config.yaml
n_mels: 64
win_length: 512
norm_position: "pre"
head_dim: 16
label_smoothing: 0.1
init: "torch_default"
optimizer: "muon"
muon_scale: "original"
orthogonalizer: "polar_express"
Rows from block 2 of a small sound classifier, named by matrix and row number. Rows with one number belong to one neuron. Each number is 500 + 50 x the weight over its row's rms, rounded and kept within 0 to 999. All counts start at 0. Numbers have three digits each. After the name is the row's rms in percent of the matrix's.
After each neuron's rows are labels from the 100 clips, of 14848, where the neuron reaches its highest value: "strongest on" is what is common among them. Only what is clearly more common there than usual is listed. The data: synthesized solo parts of chorales (CocoChorales). In brackets: how many of the 100.
# fc1: MLP up (model.blocks.2.mlp.fc1.weight, 640x160), inputs 0-79
# fc2: MLP down (model.blocks.2.mlp.fc2.weight, 160x640, transposed), outputs 0-79

fc1.484 071:488504519567456470530488522399460523552507452513536396492508567513471473467605523506527523478496464539549494520472554475483488549515523441494474513401621406460566464575456419552398514487532421501504469494502490505458540559444414506508525577
fc2.484 072:421484482517440505521476543474546457432406595442548450492500454413420491508488509540579500492426531554509501486419484555508482536545528456562583475467398450483412591504411567442483377502443473469439458542492455396403575574533501460562467510
strongest on: saxophone (100); note F4 (34); note E4 (33); note F#4 (30)

fc1.353 032:538431489482447465538489632508536483541509520516563473427627454567433475484511466558421506539562482495552578422485459569468517500529527554547433500444496477537483530430486479467466548531511520406499534560539495484505522577474487469508604486
fc2.353 033:474591469432607530506413429522483600425453501456492591500448538410531448493570518481488569569450514559506542586532539445484461355485482499485521418584472597517490372566539492479557530515526630604402462524508488506503480449576527460512465500
strongest on: tuba (100); note G#3 (29); note A#3 (28); note A3 (25)

fc1.307 118:512501580410462527407526456482541475558492519520453428468432525501585616446539482447498482588480476492493522549476539545443453454538456494472441562485525578575482483503434540536467545505468495504482391516522462572547551512491599489584580602
fc2.307 119:560465542495566476464507504458482521477511473527565499624602491494497493548480506491520442477543490541496536477609464462554501404441473489527507510557471428500465518516456528461441477481533465491643475477586457598506536446522460508465519531
strongest on: trombone (100); note D4 (38)

fc1.429 081:525496531539591574488581476541470521448477437507470485604415503518502486480555556606482566464553495511486434463390424579553571406642589577434503519463464482487515464518534463489536536414485478522506463513498504508389561570486506519574557518
fc2.429 084:418465553434439531606471531443489479404449516547387490538481446499558461506495499553513512487468503490475536525537459586472570511495461467563542485520410536475380532564497500557487544401432529490597424462497507526482557466470528517594408522
strongest on: clarinet (100); note D#4 (86); note F4 (36)

fc1.311 104:421506405554366504475408461501549505521446585430544436503376457501416506537567575434534456502567534550465542462520520551387418493518488508492502640450515563499375487550506382475536514559493444528511511486542546497492494585462535485529490543
fc2.311 110:524504514407467467468519594489508513535513449550526433486532512501475501430604590423494533500479489446523537488488338565561541460461531517471531483406462509465466521533522407540539538479491462535556510505558518401621506543503555487459582455
strongest on: saxophone (100)

fc1.6 130:435517563482514422420553445406487434441613525465462571502448514469551455502443454517534639425547535455511455479483518456565483442534549625465541515518556526513523584503503493532546539522516460475467560500421459484566459578536589499557483482
fc2.6 138:443523421499511523461457454503566507601399443520405544312431506427513504548519552528477434593437529514430478551530463471532514504478532541459429461566421520551549462528458514485430501581495508599569512515448509522520488394549482463550543597
strongest on: cello (100); note F4 (36); note D4 (30); note F#4 (29)

fc1.36 143:505468564528535540509461446380533423507483507456467563421525447488484439515544506632508458411549463523533570565474499434463479491576559477401485524528596475536535524492331425531558461544537444488500468481483494465478489588440560508541425443
fc2.36 146:453586493512416441457545441502469459496481495440493481455522431517543475404491539438583487543504485463433533553497517405535552520495567467487406438604571519460511528370501555597455583505486596556487528473521445478537444416529521604534493476
strongest on: trumpet (100); note D#5 (28); note F#5 (27); note G5 (26)

fc1.549 094:564424532445424534457509542578465482614647454432394483486549520532422551383457548475520530455496557446412378446544484521532528540483581522337510481474530552527455485538467439484521493526515473505586479583426494523511483502482516461525456529
fc2.549 103:449469555421452527510596487491394457528517530466484451610551426467432522455523465447584419477452483574535444434470469512467595564432489480474492475409487510381530393453454439563477430548496518520498455520508536530445523481501590424444501488
strongest on: saxophone (100); note A4 (25)

fc1.129 128:499482556459418422565586486455468442501457448520405508545453484479550478331566471508467559430588570511486547482467473541521564510583525557460502430444469555576552468506474476535560463396550460580437417558500537474409436489410532476473521505
fc2.129 124:448587452472500553632572614517461474479520443579483573598499471490491495431426435422562594475523439448455561492670480488484466541494475445589519496491435458573499485485593533533489503383552489472497441567483482441493569482544538581479491459
strongest on: clarinet (100); note D4 (34); note D#4 (33)

fc1.444 107:519469458521409556429474509501569485521468537449503456489451383595571432549563486435454473586540441460514400483517449505537629507441451447497579540538585515512496538451460519490520512542527531488474489541601456559435462466483451419568524531
fc2.444 111:467510556505593545534491547534617475519501525573523346566547524508425460525441456495431594480563491518582488476522554524492502523505518590527568508532504517530469459403482581498483445390515526518543453517491554508556409429428506460399468472
strongest on: flute (85); note F5 (56); note F#5 (35); note G#5 (28)

fc1.327 099:458514482499504545445506491452520488449561544489512472502518401621574512532445520372395477546513476522542448480553471491500605512379477490470637537523549517490489445473434534494590506484478528445400425515653514539510449474460496484439459521
fc2.327 100:497466542532565533529495547573622502549490475579531383575508588490470415530508473450430526489610475569543411499504554518504530478478476556547566521492533541538424461419407528503469489410576519522541478532492506514538418457466489440433428458
strongest on: tuba (97); note D4 (38); note D#4 (29); note C4 (27)

fc1.75 112:584471548607597504510485448501521542566524511495443459541450541526430484403465527570538620483486539586460574520524535529467455485521467459438512480467559494479518579490565561453486630557571544626443464494544541504508477483391413491449435493
fc2.75 101:519544444507486476456484521505512475473528443503502474500523424476581471547444521482476567476495526491535466443453421415461543527452608494535569411523511565409533452459451547581408364432452482490573545445457422463551441522598478524580536477
strongest on: flute (100); note D5 (46); note E5 (35)

fc1.401 116:397540365496567529504554528520540491448516573535481459541540497418572427517421495465553461449541529561501462573487554521487461480559573476454588535511452514529545553466426432557518493596499620513411537493397520410428552491515515465485523382
fc2.401 115:477513532527485558572496475395498397425547464475391542435472515512528528448547517513341398517509551472388451550539448516429465552514522518460453541512476459477592559542533494411669496481583552471482603490516526514505477464555508500477448484
strongest on: trumpet (100); note D5 (56); note C#5 (48); note D#5 (30)

fc1.630 073:565516583481457546468532543531421570525449456483461483471545509452471453454416462462578442523463450492471452596431468448491473527552561446499536493560525505473586560473457573556513518566577452470485429604551537507532533517541359540482434470
fc2.630 058:504488565499487497517440534564525422581545591560463491529565468544456565513495645520535519434436504541429519432505535543432460501498485587505427428466495505571423521376596535540511452484505441503532523400475538510474478530500535473469407541
strongest on: cello (60)

fc1.532 072:526505432379479514514380468517487511569376495413438646476524607440433481530545456520531545503431494542483569424548413533477519450614460457530462479488445504554546477458510562628593512533462469468442483461550485511501517554468566564490500490
fc2.532 068:572479452339591500630415532438484472476468496468484592503544542522509459505513521479469398444447544448473534400442493462424497506515445479579451479464437487503546524401433515598495534507473467469447522537522477494572540499461570559394480578
strongest on: violin (100); note A4 (30); note G4 (25); note B4 (25)

fc1.382 143:574514414506435488490476483553453428563486545466591521550390544498526456560624446414505494501504503557517573539483508545535574515494533506531462479465514442465437375457545536433523441513503378441532494517510435549552484572472498496589508626
fc2.382 137:477504599448503513476580493545498537482519407480415491422501474550481521482466506535494454425467564411500497556459526522492478472584446492480409542521574518581505609533441498450479504503484592553509553451502568494488609463560484538514563456
strongest on: oboe (88); note C5 (35); note C#5 (30)

fc1.276 086:441570490481487459445462463482488514545504498444482542459384586567554529508545511472426596422519605561417476442532514444493585556511464430491511488519467425487495437570489537544467513485511477507604476554450497487437489516350529386571517530
fc2.276 088:532486458547492487563528458457481486546610454370508493481507349485404525533541428535555533485430509471492582566451487508495605416480530594525528556505575506471515541421462495475561596474506476445575581425607510507539547496564520529530499429
strongest on: flute (74); note D5 (37); note C#5 (28); saxophone (25)

fc1.224 091:476488473444564475523543465513537515637509510420538399535481486474465536491493546579520519501507491553519581462466435538493482562503561484485518535509486517424492438512462527490474409395467541465453539503547433469458541480517457481506570577
fc2.224 096:566535523425528513517551349513489469504506577496429554444453489446587582587435344443516500470492500501433543458497604616540591533495548529552595539413517516510465521523501436486552416536528516517499478549454502507505526538496484404512453419
strongest on: clarinet (100); note G#4 (52); note F#4 (38); note G4 (31)

fc1.601 145:525464469432501535475409549497565524484509536548525510490465417521520564435513535536517511469475534478529460519435522535472442487452442546520529498547478524439442545535479465497510484489524505533536535440444475441440559573569559413455456608
fc2.601 140:465560530506466424569441502442454562520482560514515569443548575432404501449446492509530525468499466518486483541514539499467527453539549583557505504483513506530456505567552514533390496473494580498603433362542471510575531530490442503571559521
strongest on: saxophone (100); note C5 (34); note B4 (26); note C#5 (26)

fc1.262 104:535559444520471505463462511483474496540559531410488457470555553515511508504465462496548624518488576513624522521417461464557463580474603505426542526431529551493574522488598430496519549472505448418589510458456418535502539476367569624499550498
fc2.262 101:423517614417476431438549517515467507510541445453547506462543587543457413538502457525481440505472562505440487524446458450467518482422589547446510535586433455530553517503568386431508496509541515457574472569503501522523559491533483593486450592
strongest on: oboe (100); note C5 (37); note A#4 (32); note B4 (30)

fc1.101 070:471501443424408574464451463539595440436560502544565465573495411583565509553564518458461528590532463465513464451556464412551599562450450441537578511541547451512473510451482489559536537514468531501441451506578466576504399414410458510528470480
fc2.101 070:457419535557561464491465515541633441535488520478596369590540532493450497583484423495437489448576497534593505467463520605447506458450491550518519542501593547485444472420448537492454519420539545524558398501436584513544438438445499427493454489
strongest on: tuba (96); note D4 (52); note D#4 (44); note C4 (39)

fc1.566 070:559408442486557555591468527419474497495511529536546380494522582522493555533496430533497477518504448538568547493501379569446552457520515465562477552443523531472460577417497467482594553458513542472398604546521536521530506509472608541454490490
fc2.566 069:540433522450527414582468493579542478495467442439475587503546495443496409556561437525493471597447501527557545562521435410563540488473438494525637465552502506471438432474445544508515511493500529462405554456606470548368541490460512490477528518
strongest on: tuba (98); note A#3 (31); note A3 (26); note F3 (25)

fc1.471 168:496520498464494472479498442504572490490495517358498550499504498590539444520522401505547547492611520532535489566486496496514535562537453493473558439527587477464485476396415395487598473429524570483475571484498525512501495459561432557524542499
fc2.471 183:516515466508584543494399454424436513437543447471486482518577431563455474545530416503480520488464440579550457575447487373494547417429487513532502488572609454452586526467513543402545480436458565503517561530469467451419445442452542389442467452
strongest on: tuba (100); note D#4 (43); note D4 (42); note C4 (41)

fc1.493 050:562447430468497474500436604568541542491468481473580553537526526512538513584418479572501459569533476560483461543550453429517479502604523598514547424493494619504418474421444549568529519545460530472509496414594564450423534552504527426431508465
fc2.493 043:529487422544553515542478525540529551521522477478525532525478513578547461453459471471471583500483525513513487573547456508415532474446444594477586438475510421479509450432542522392570482456536524486521498470535518459614450478545489363490517585
strongest on: tuba (100); note C4 (46); note B3 (39); note G3 (35)

fc1.519 036:524555476498469458379434497555488530474565413485531494454520566517564535483413463449538486525368454624579554480436516408491423489546604483523481496458530471526531588532617450604553508496533521434489485520451553515565548552417618560496465450
fc2.519 038:448531574363517440426489483475554512552574468547451483487556456529443513535454465454483545446511518464433553437563444454504491488404474502428499606559447554470537476503546454499425468536629447511577479530529439556454495455556500561422459535
strongest on: oboe (100); note B4 (36); note A#4 (33); note A4 (32)

fc1.76 062:569541522448525455523490506508455552495409524460515481446485439546487644531509450526458540582511476559473513589465514470479358588480463560621516516493482489517467472447493489508475513521483415517450464481557455491533535566457375448466525463
fc2.76 061:448482471565448525531439572429538463509543538587478434532508533469567492466578518487437492591501471585543485542580536510574543475530441520537495551496574515507410557537485435428494480480491473500464518474552512493549536564552514491474431446
strongest on: saxophone (100); note A4 (27); note G#4 (27); note E4 (26)

fc1.488 090:570505510517502516460419527461489486533477457496486484508442472436483513515524553579499455522545431535406569526481558503535407534570447526585545530539467512417506554591602458397460480459538457541496400521560544435519562556573522547513550560
fc2.488 091:450465593457466428434511567387517598517540558502422448469486460481564571481581510471575590575447423486476532467421625477553442526463480537612505524468421497475444515467432459479399498502490436488522472522517539493473523527444520509524408482
strongest on: saxophone (100); note C5 (31); note C#5 (28); note B4 (27)

fc1.259 136:424483454441527472440502483450564389493518487521428492470472528486511523467452493451489582535519511490503542528516538495507449497487549441499587562501501469503573590468438477448512485537475632542374630400421527470475538385530499464475535417
fc2.259 139:418502418550534488479533490523489521454576584432521545440550467563495459444525487560473368532426534576395514538505432470462579495546493500459518494549472480525626552446489451421617460512536539557481563470528409520525524538549496562471426464
strongest on: trumpet (100); note D5 (57); note C#5 (50); note D#5 (39)

fc1.503 069:569481480403416468499456502535533523573541447538467573502472536493490514607432451537523489566463450583487481541545464556517417452598422458518511497493452503536510377528473521593563517438441493428448485436539427496506485472472577615456507450
fc2.503 073:496510564447570451558472566375490519467333488473526577466575548453495462491519427496580447475467608540484483435501535467497550474583551486537528501548529514499531586445528489506506497641542406498509530568515519498533491508430511467476503596
strongest on: violin (100); note C#5 (45); note C5 (39)

fc1.56 056:477524554494542446601490575512518520447597505498432515529550499524456447561512364515454590514614535604489530516452548486486483530481530539395604484579513492442494445436389459496522544451564521452499498541526454487574484462442522443543578499
fc2.56 058:483500401419498600482488521495480472461473466472525425560548516513475445447513559428469491510389511533565511629469473510422509549452544531514486431569529544536499492421522447430648539576390586423540525502573543485546548444488455568504494533
strongest on: tuba (100); note B3 (26); note F3 (25); note F#3 (25)

fc1.579 088:556483477539493446403519586519527517486462398410478481548515483564484530458445505516507585585527601537494434434379556427505468520446573540479481431523552531578650499475563539525533503429570446573472471491449478500502479504422513557577411541
fc2.579 106:528479506471444487432495565558522543506519544419442410468495549365409466520530520555459524508395508585485515502440540554535532466446564430460578485499432510430516525432519467555458445422466516486523527437484561498529492436371513547498497532
strongest on: oboe (99); note A#4 (59); note B4 (31)

fc1.586 097:471467457557532457398551533532547459568514567521396513427459530506469462582550461496449544439491460491575590538483475502527463603511480470517510529554456547474597491478488537556509465448617529532498499554407500460452523488519518445490506603
fc2.586 094:484538427557541514511483507504520472507530519556528535487455521450432478543514491500456598407450579411439472478495496511573458502479564564569478499541523465525513477510601448575497528549551415381426613518449505587446537527537474439518577516
strongest on: cello (100); note A#3 (52); note C4 (40)

fc1.222 119:397468445490397522491491517501509471451548462407508406467492559484574482551476508492510494452558502557552460515432501514442543492490564552431537517522400503439544478523528477491532567579483520545523529595478493515458551598464535579519446555
fc2.222 128:512551570481545490512446491446498487549504485492534502479520539451437467544577592477481519544542490553527515602373492430438430471541453505496483482480453423476561555448548503458405435517533428506649387506493500532528476511512481504517538482
strongest on: oboe (100); note G4 (50); note A4 (32); note G#4 (27)

fc1.34 034:489481547505455456449452483491589462578583521533420452511461529546619631492576551451553479468471526532469548517446482496508412494535471507513444527499512575546474454488491552494486473520399504444540447547535457563482519490443538525584553506
fc2.34 032:486509556420534468496499438556515462547426440486604464513633439518566539519502468425499412576553548513536423531580535419538497394412547468527507493521498419440467505498435561451436473500491411540442506539555513546463569534479522553439538569
strongest on: trombone (100); note D4 (35); note C4 (30); note C#4 (29)

fc1.59 036:432454536590533495447438456568527485515509561374507437491481494530495548502494498568447495401529521546520487407520458574519501394452507450531533540532569432552566450447456493572499498489445537464479391528524428532488497535522489505495462409
fc2.59 034:512474541535446461420522491546549523463421512457490470516523357535593500546504519522457458510463444418572466446513457456530536408510439540471535543461543558558544548449469526597439503585517437481534403579537518572486440413453452471525440562
strongest on: flute (100); note F#5 (59); note F5 (51); note D#5 (41)

fc1.545 063:610559352489562507423486629474446410487456460455506462560519477511510538459498418501516451545549445507454501538505488467451451407531466519454514448376440509454459454401465461509524497515511536494596458418469445516476584577516500492471424474
fc2.545 062:525459502550427498558465476466534536479465515507576439524493548553457473468536627502540444480547585514428427516505459482578515481515548596476441478455491572450384495519544522460564541474594554524492538461561588493575540529558451473450498513
strongest on: double bass (100); note C4 (44); note B3 (39)

fc1.295 124:504449439470594591552509519425462452488485561511551408548477651541512547520470524462511501564460467585526530558495468528462548425530470485541513579473519472503464555472580454451543587474499547458375622504502507508551472522442603504445452503
fc2.295 118:507357497483499432552440408542520474461503433427452556479542468466486451513531404564515477533496544579464534486494428409556547514449436467529555448527493512509483436506371503498461546444520546436448523559577476498383480490451528495471573520
strongest on: violin (86); note C5 (26); note C#5 (25)

fc1.487 069:537437481532542521470434466499482437573481437467487526482537513378487468529543442555544460540538495503460515460536404465444462588503499551526541408442498624565530461448405423478485517516572451428488464485542364482540464489557480535494613559
fc2.487 074:587504507460521438519495512524565434451452392544429612501453624572539443490498522434456582511423529517486574481486494457508509517439520474470414553534555468454516455412559612584501491519598483538498448403510576536512601513504547496445508465
strongest on: violin (100); note C5 (30); note A4 (28); note A#4 (28)

fc1.107 079:497539501466489556504438462470531513510578508466471592443540467504380587557470594417463563423495487460473578447485400440550573510493496454462502582488553507600506460537596520596481501461504522417399405526566542459364502479500442481431502531
fc2.107 084:605448586454500486528490518596502417440508417527555518479454511426502526533469450440583499463440488461505534495475522565482482473485478482550554476386583481458506558582516500474468517535499501489429539444448569480484458498553443421481503427
strongest on: clarinet (100); note F4 (31)

fc1.470 038:487472526566528544524517463539460504428500503518541555496459479620510549516496580479545440527432514529482444533548531542463472428539456472436520565476519420539484474578462537570454492578508523518415543480509456423489530478465454465511475492
fc2.470 037:508451512408490452544491524526512518541530496563490472487621526417501434463504470481540529500580573526438443467476493550415466479397583545531518533481465522478532456446573495434493540447543450508567517500546467514557436522461520595533463528
strongest on: flute (100); note E5 (50); note D5 (29); note D#5 (26)

fc1.49 181:489514442634505506515475454466578515482508449467534491411492456519474464541483607466477612511578496437472539430434495490452571416629541506483447602469456475547408478486516362452489412492484474513528467468511507464516484534518526425551414526
fc2.49 172:485587397436422482415503535559496553508497475528546507463510486431507493462482495463500467493550483457534490527497439488507439516433562472468395488510460425470515497497470412452533530504431502576493546554500603448527447483435506468513449471
strongest on: trumpet (97); note C5 (26)

fc1.576 149:508521456483484426531500556499524529512497448521498526526568464555473424430519559576484502518424577561556592404581510576549500519531447450480526562478502462565510409513490546505530540561463475473448506455522526507435479585443514502537497476
fc2.576 138:522523459490527399560458472478514505633394468435573533534470524481459476499486451407545474488473420443489479459423550531468527568526479460553373459509522582477560510531500462444474573513572528571469411537473484532600514500514467532500519525
strongest on: violin (92); note G5 (26)

fc1.148 101:480532454415456443431513456479468489469446441529422574451515563456537554551525580548454594487526460500444539529522460426546461555530458474482529489474416472539473415482474563606520597455460416504495500498508413501546557387427515523513527557
fc2.148 087:490517468480485558550479566490446426527425452502487514410476470491463409544453323434445546454442538514452506440523497539519487509530387515437430399455511555441505537450499507496537476493512510550408560546482455544461493511464462548493551450
strongest on: violin (100); note A#4 (36); note B4 (30)

fc1.606 167:422471471455522477461448500496487493474563614516501474579498416619464459559480512407397511571556444442468469521528481521502585485436496433521560530592587537560518486517446521531524497502495543502398453500577481585533469484430469451451481551
fc2.606 156:510438533527564550544499531568614449485460531551545397614553560488480425547467458467483507427566489569563438481572538570494538483455474588503527513536562579505424450386420527484454524411503522511521448546524536539513457434399488455464443464
strongest on: flute (100); note F#5 (54); note E5 (38); note F5 (31)

fc1.14 113:509484513370511553515560555577504484561504525392407554457456473495525477478502537412467504463459442519483503496472491581504606618578584471488547589462582490447522461577584423550408471503552549462502484442492456578514461453543554489504530489
fc2.14 117:523494589475401430556477495491526562394503413457534457565464478501503513489465461547548498473447572465363420423466447480536522421461455529504498516447425514573519462483503479430425461431454504487546511596483525462536431451477372434462493572
strongest on: clarinet (100)

fc1.393 094:334479552537436553552535515422492593454529555470495449492526536563616479521559477437533526404524496477572499521485533494571407529510521474532474491464465578433516519489416489444416526419486576502435513503551451501429472560551500531492449555
fc2.393 105:548472455604455611476437469557543505493455494481561455447564451426523523527445598455508594547512527530474520472456494483437530450537521489522450508435532496575607597547548515529426416598501469497553379539536555507560460489530519446473482458
strongest on: flute (100); note D5 (34); note G5 (29)

fc1.73 053:477524536514479501472429518536446477581617463365451464486549548481486487501484458519535586516536540511574549454423460477507482531552593578464560510462469476492534561493661470533508561436552477425547479474470384544510544505445587661497529493
fc2.73 058:426462563348549436447523541518445502458577464429596497487522557575436475546499496493469511500484505506476494494463482417452502481464535464448508551581458431508558490495528442475509464503517424502590433553426494549522581504491503617531461518
strongest on: oboe (100); note G4 (47); note A4 (35); note C5 (32)

fc1.469 052:411561432534520397598528445440510498403430450531458449486489548563501514444491519519463508462480566490399501465597623623553538469475423485433544507498580497505554472498576424489430467477526551473468486439398488495487555460546506539435483602
fc2.469 041:583404498475550553561514569497549536544490511489539514566534467478556449492457387476478585637524459554605461565445491440437561550563445532560511486536541522436497488381449573502481556419470516464485463501623570515515383488408545407501525490
strongest on: double bass (58); trumpet (41)

fc1.485 110:537481480449516529487521410513460556563445505438378528570479405444421513541533611435611475501499515569515438409465449454563569524557537443445467529594636581547545539513568521495477426449461609508456439509552477548486556460508465493477485605
fc2.485 108:561514570351434539584580541575422502478492515508530477547490572465503578476489455434512506358472579512452511485434484588542525578536530482527479447483367380497492464480547497561495519496540502563440523550547557469493537458487403455425456508
strongest on: clarinet (100); note D4 (61); note D#4 (55); note F4 (31)

fc1.305 066:479503557466477479457467470530491449563571549439429547391558440493492422447454489511574505542457496514497473528473535557484591549569455434486516562541441516576520466562419475553476437503522544616512511505470432525487437460616619422447437417
fc2.305 069:456519499498522493451486425390395448506493494479636483467571418490486513460501465422482422488416484421501503544434536386492423486546557493466501508434595481417534494430490443521506517466455572533402577449502481595501409471542530528536480505
strongest on: trumpet (100); note D#5 (59); note F5 (30); note D5 (26)

fc1.119 080:464532522501499509554476527532533546472517447474533471531514538521443533615542389528467589575581589582512538577501618496493549527480485459478550558579547493517498459382454498528552473489471510439447476584472447460547524509504496453534534485
fc2.119 083:472443395386519573485452484444440481524556480470548416566590466555508514466484532394500515505445517558528434555496464526427536540474536580538450451537560489488497505386529402459656539530470509470464567465530592548570545413466460591553533523
strongest on: tuba (100); note C4 (42); note A#3 (38); note B3 (35)

fc1.100 086:440542458512496453477453470470518545523535539463453462504541522557471539501517465492479573473517599545578550534390439441503500565475586511447497574464490491487506504516623451462529476442465447379522489493504414556517515479418525647524529496
fc2.100 087:449491601419481459480518551532486492471580376511511516448512550543387405601447498514487463506491479491436507544387524452425501434460597553453562496606421445551508527477513431465459465538504508549578463558442531515546593492549516557556510521
strongest on: oboe (100); note C5 (43); note C#5 (33); note B4 (29)

fc1.158 093:445487448532530433530494528558561518414555510453514576418441605416514503422426480604559539560586487538470521499568463525514444589510502455508467584475538518536508497575502424569480518553533482498504477561502529428563540512522435548446536553
fc2.158 083:397454437603436465427439550438485496510495589422484525455496418483456392447503367494434492604533518462567575457431479495510492529462454576535555433506432483469534515528468423477418524500435451402433563510421425555454515524520454479510472580
strongest on: saxophone (100); note F#4 (32); note A4 (29); note E4 (25)

fc1.94 064:410548425478476477438504551452468565483567452449516381539563573470476576542458531573626584467487437568534463613423516545488584540545524548497490495452420521519587485445462520532512446488472467506506469567477474504529545555555500552537476464
fc2.94 077:490521508481477502515446532446568500539565559490500500438430475422548511512522522443436381537522470503453559585429545461436477478558429489533547451583542458493604567490563546445470535502551517572605423539472455524463504523566471531478573521
strongest on: oboe (99); note A4 (55); note A#4 (32)

fc1.556 081:532497507469516448454560504524502509563487457494459449502480515403465649462468564537530512551572603524488452480497422510496500453574570392488578513517523588480492389479549466562566478499425474472458459524567511499515410487518525481458522573
fc2.556 080:523471498427542512536500449553483394489423554487410490498558543455482488499497550528487492492503485485444468460412492564494480570512558553483495507448454514613507514618500537495463405492549511498459511492549516501590459519450402499539461390
strongest on: clarinet (100); note D4 (30)

fc1.553 084:545556460420494458544367450493518507552424486432428613482536575444453497535592511522525519483446559538443554455541433509491558477589481449527510467485379452515483468429496539665640536518454473498440516480512450493435531553487594587463517521
fc2.553 078:555480462312529516617466510444497486524422480468477549476521530491488458539487420476519403496446456533461540396450521488466505522556379432525484513414465536523504519441454476546491545557454450418434506489480536533554501493465570605449538577
strongest on: violin (100); note B4 (31)

fc1.355 133:428512503435477523477356447457562513463476515448547534498483496422526516531488505460517475499503433552582581592439411476559425564415498559530504457456483502454481496468514485502463603504490487526452496447502514442517523486488444487450487510
fc2.355 120:453504423555475527481454567490465603489537542450539394441583511398507550572487491495473490617494506546464470486476527449503575514427399526496514525482578506541537535488517495455455386435423512501450448517543546470525526485470581401501433546
strongest on: saxophone (99); note C5 (30); note C#5 (29); note B4 (26)

fc1.287 109:515494524426478458517540510519527499527455424512493527524542529556483417484529499529611479458511461545439439528474434580352540535543556449513444443494424599453565473430463480561584497469537497388535457572409431479532490499518618440583530591
fc2.287 093:511433534472527498620446485445490566581419517389481496449518526488523438462490512447510479545485443521547552485499486562519516553567552489522577497585536528556503578530539485531512483460482579551511533534534454560477506540513514628447508532
strongest on: violin (100); note F5 (44); note D#5 (41); note F#5 (36)

fc1.40 128:566523549483464448506548491494613496451489480518553456632510564587510543436530551493449482537453452479461575485483470514476482458467533529534566519430469432481543469575510509527466470541413541549552603583555411496453489539590577456601572491
fc2.40 135:480398452481532406512494505562468524585525524531476542456482440443515536472502414561445577425531479460530491538558433424526560500436515547456561530423551516424453463545589516432497481491480495564479504463416523508477558484493532611471378580
strongest on: clarinet (100); note E4 (26)

fc1.546 086:520523590459500546434501458491536441514543506530456506429606478510514442412471498521505495581498519485533512515459520450492549522591507431471498567473484476596489427515462477510520516546488503532600471500445521507403471476558524466489417491
fc2.546 102:450424469544543478484525456459427491472444451419585517495551474547465466525435486462481481476485436471496497536418601413483516484555488520450511530476539488392502571511523440518480559489445529474458494457481503554464493477466508524483535508
strongest on: trumpet (100); note D#5 (47); note E5 (33); note D5 (32)

fc1.312 063:493486474509450527544383494577519567554482527537455624532482496521471570473461489529503544507588490477538503591508487514590446441556527411474525448508456434429422482378566493511531469460533550473554543447501466405463566553594515427463511475
fc2.312 065:567439458528522533580414475540426553588502560522561569478506437571455557386449480450562461485525497460531467511501515414506509369519526482557496439502460438490439493476557493489503521434586517512573464448516573399479520576538492436465515431
strongest on: viola (100); note D4 (42); note C#4 (33); note F#4 (28)

fc1.430 052:497465444467467433503426460577463590528474537477472590560466465526491614535467464524492471456622454563477452570540460517547425467557489484503527419485413523449439480404533532489555473490586493500557496461545491391481554564525572472477473482
fc2.430 055:547446444553479541538452471513430531544427506554584512478527524538487574449446513457563464460501532461542473520512497466550495353546557431500516498490482489451482443425557479498510494437574473477600484435574567389516484579580468386415582435
strongest on: viola (100); note D4 (54); note C#4 (44); note F#4 (25)

fc1.341 051:518526491418534517550422482487479430486387491446412620457515525483454432428596486528518463501461520528417565418505479431536543456555514456553475453472396503552534450403460527617541462493491459473494384471571528504493537559434542507507501551
fc2.341 049:509554385374493492638499485541512468475422473481583538525534568509496485535500554547532450465416490530491509407480516587507561492526435509548549570504498489520483452522461527583532527558522454396373608486436509478507551504456610595443523549
strongest on: violin (100); note F#5 (32); note F5 (32); note D#5 (32)

fc1.280 131:482505495484484492533474587491556450525482606490486457475637492561490504478536502483454499596484479538462579415441403510456572464488455472584479573515523528553485533511540515504427499608485563434463558554532570494521483523439497538524551481
fc2.280 122:490526468506465472536418442579486544425442384433448614483491540516496477513599516491464465472545521515541531555509487471527549500431379602486545458534462514495509388498464521460631452488536585420413482510496451411525548502555512513479551553
strongest on: tuba (100); note C4 (45); note B3 (34); note A3 (33)

fc1.304 121:545562567499541479469504450550567498516506499414426614397415415474430543426508477609491474570511468473474646618524560502479531531544520509389493468541530524486523532500395456565435527482527565528449540480528397506522558448509554492488449492
fc2.304 120:446453434581470475402490401442419402405530605427506485556583467472521479498491422463587456511437527468481423488421445496465544490547513482490533488514526499394585540390507449495534450548425527621430509442518412538529438522590506490514531467
strongest on: trumpet (100); note C#5 (46); note C5 (38)

fc1.297 046:545523517510434489360481617500508536464420517479457404498541551513530513438524538468507563521578476515437583528538504553536527414476531572417510506402481513453462500512449526536584475455414597527541450482445488432578537439531567485452497474
fc2.297 044:507547455511448557489409485377522440510418481429489356596514499519493473508551504480500418471532505597499559485569428487535428540439546502454525556524427537488415510580481458543479438503483508497491504440502497516542523527534479449472550474
strongest on: double bass (100); note C#4 (60); note C4 (53)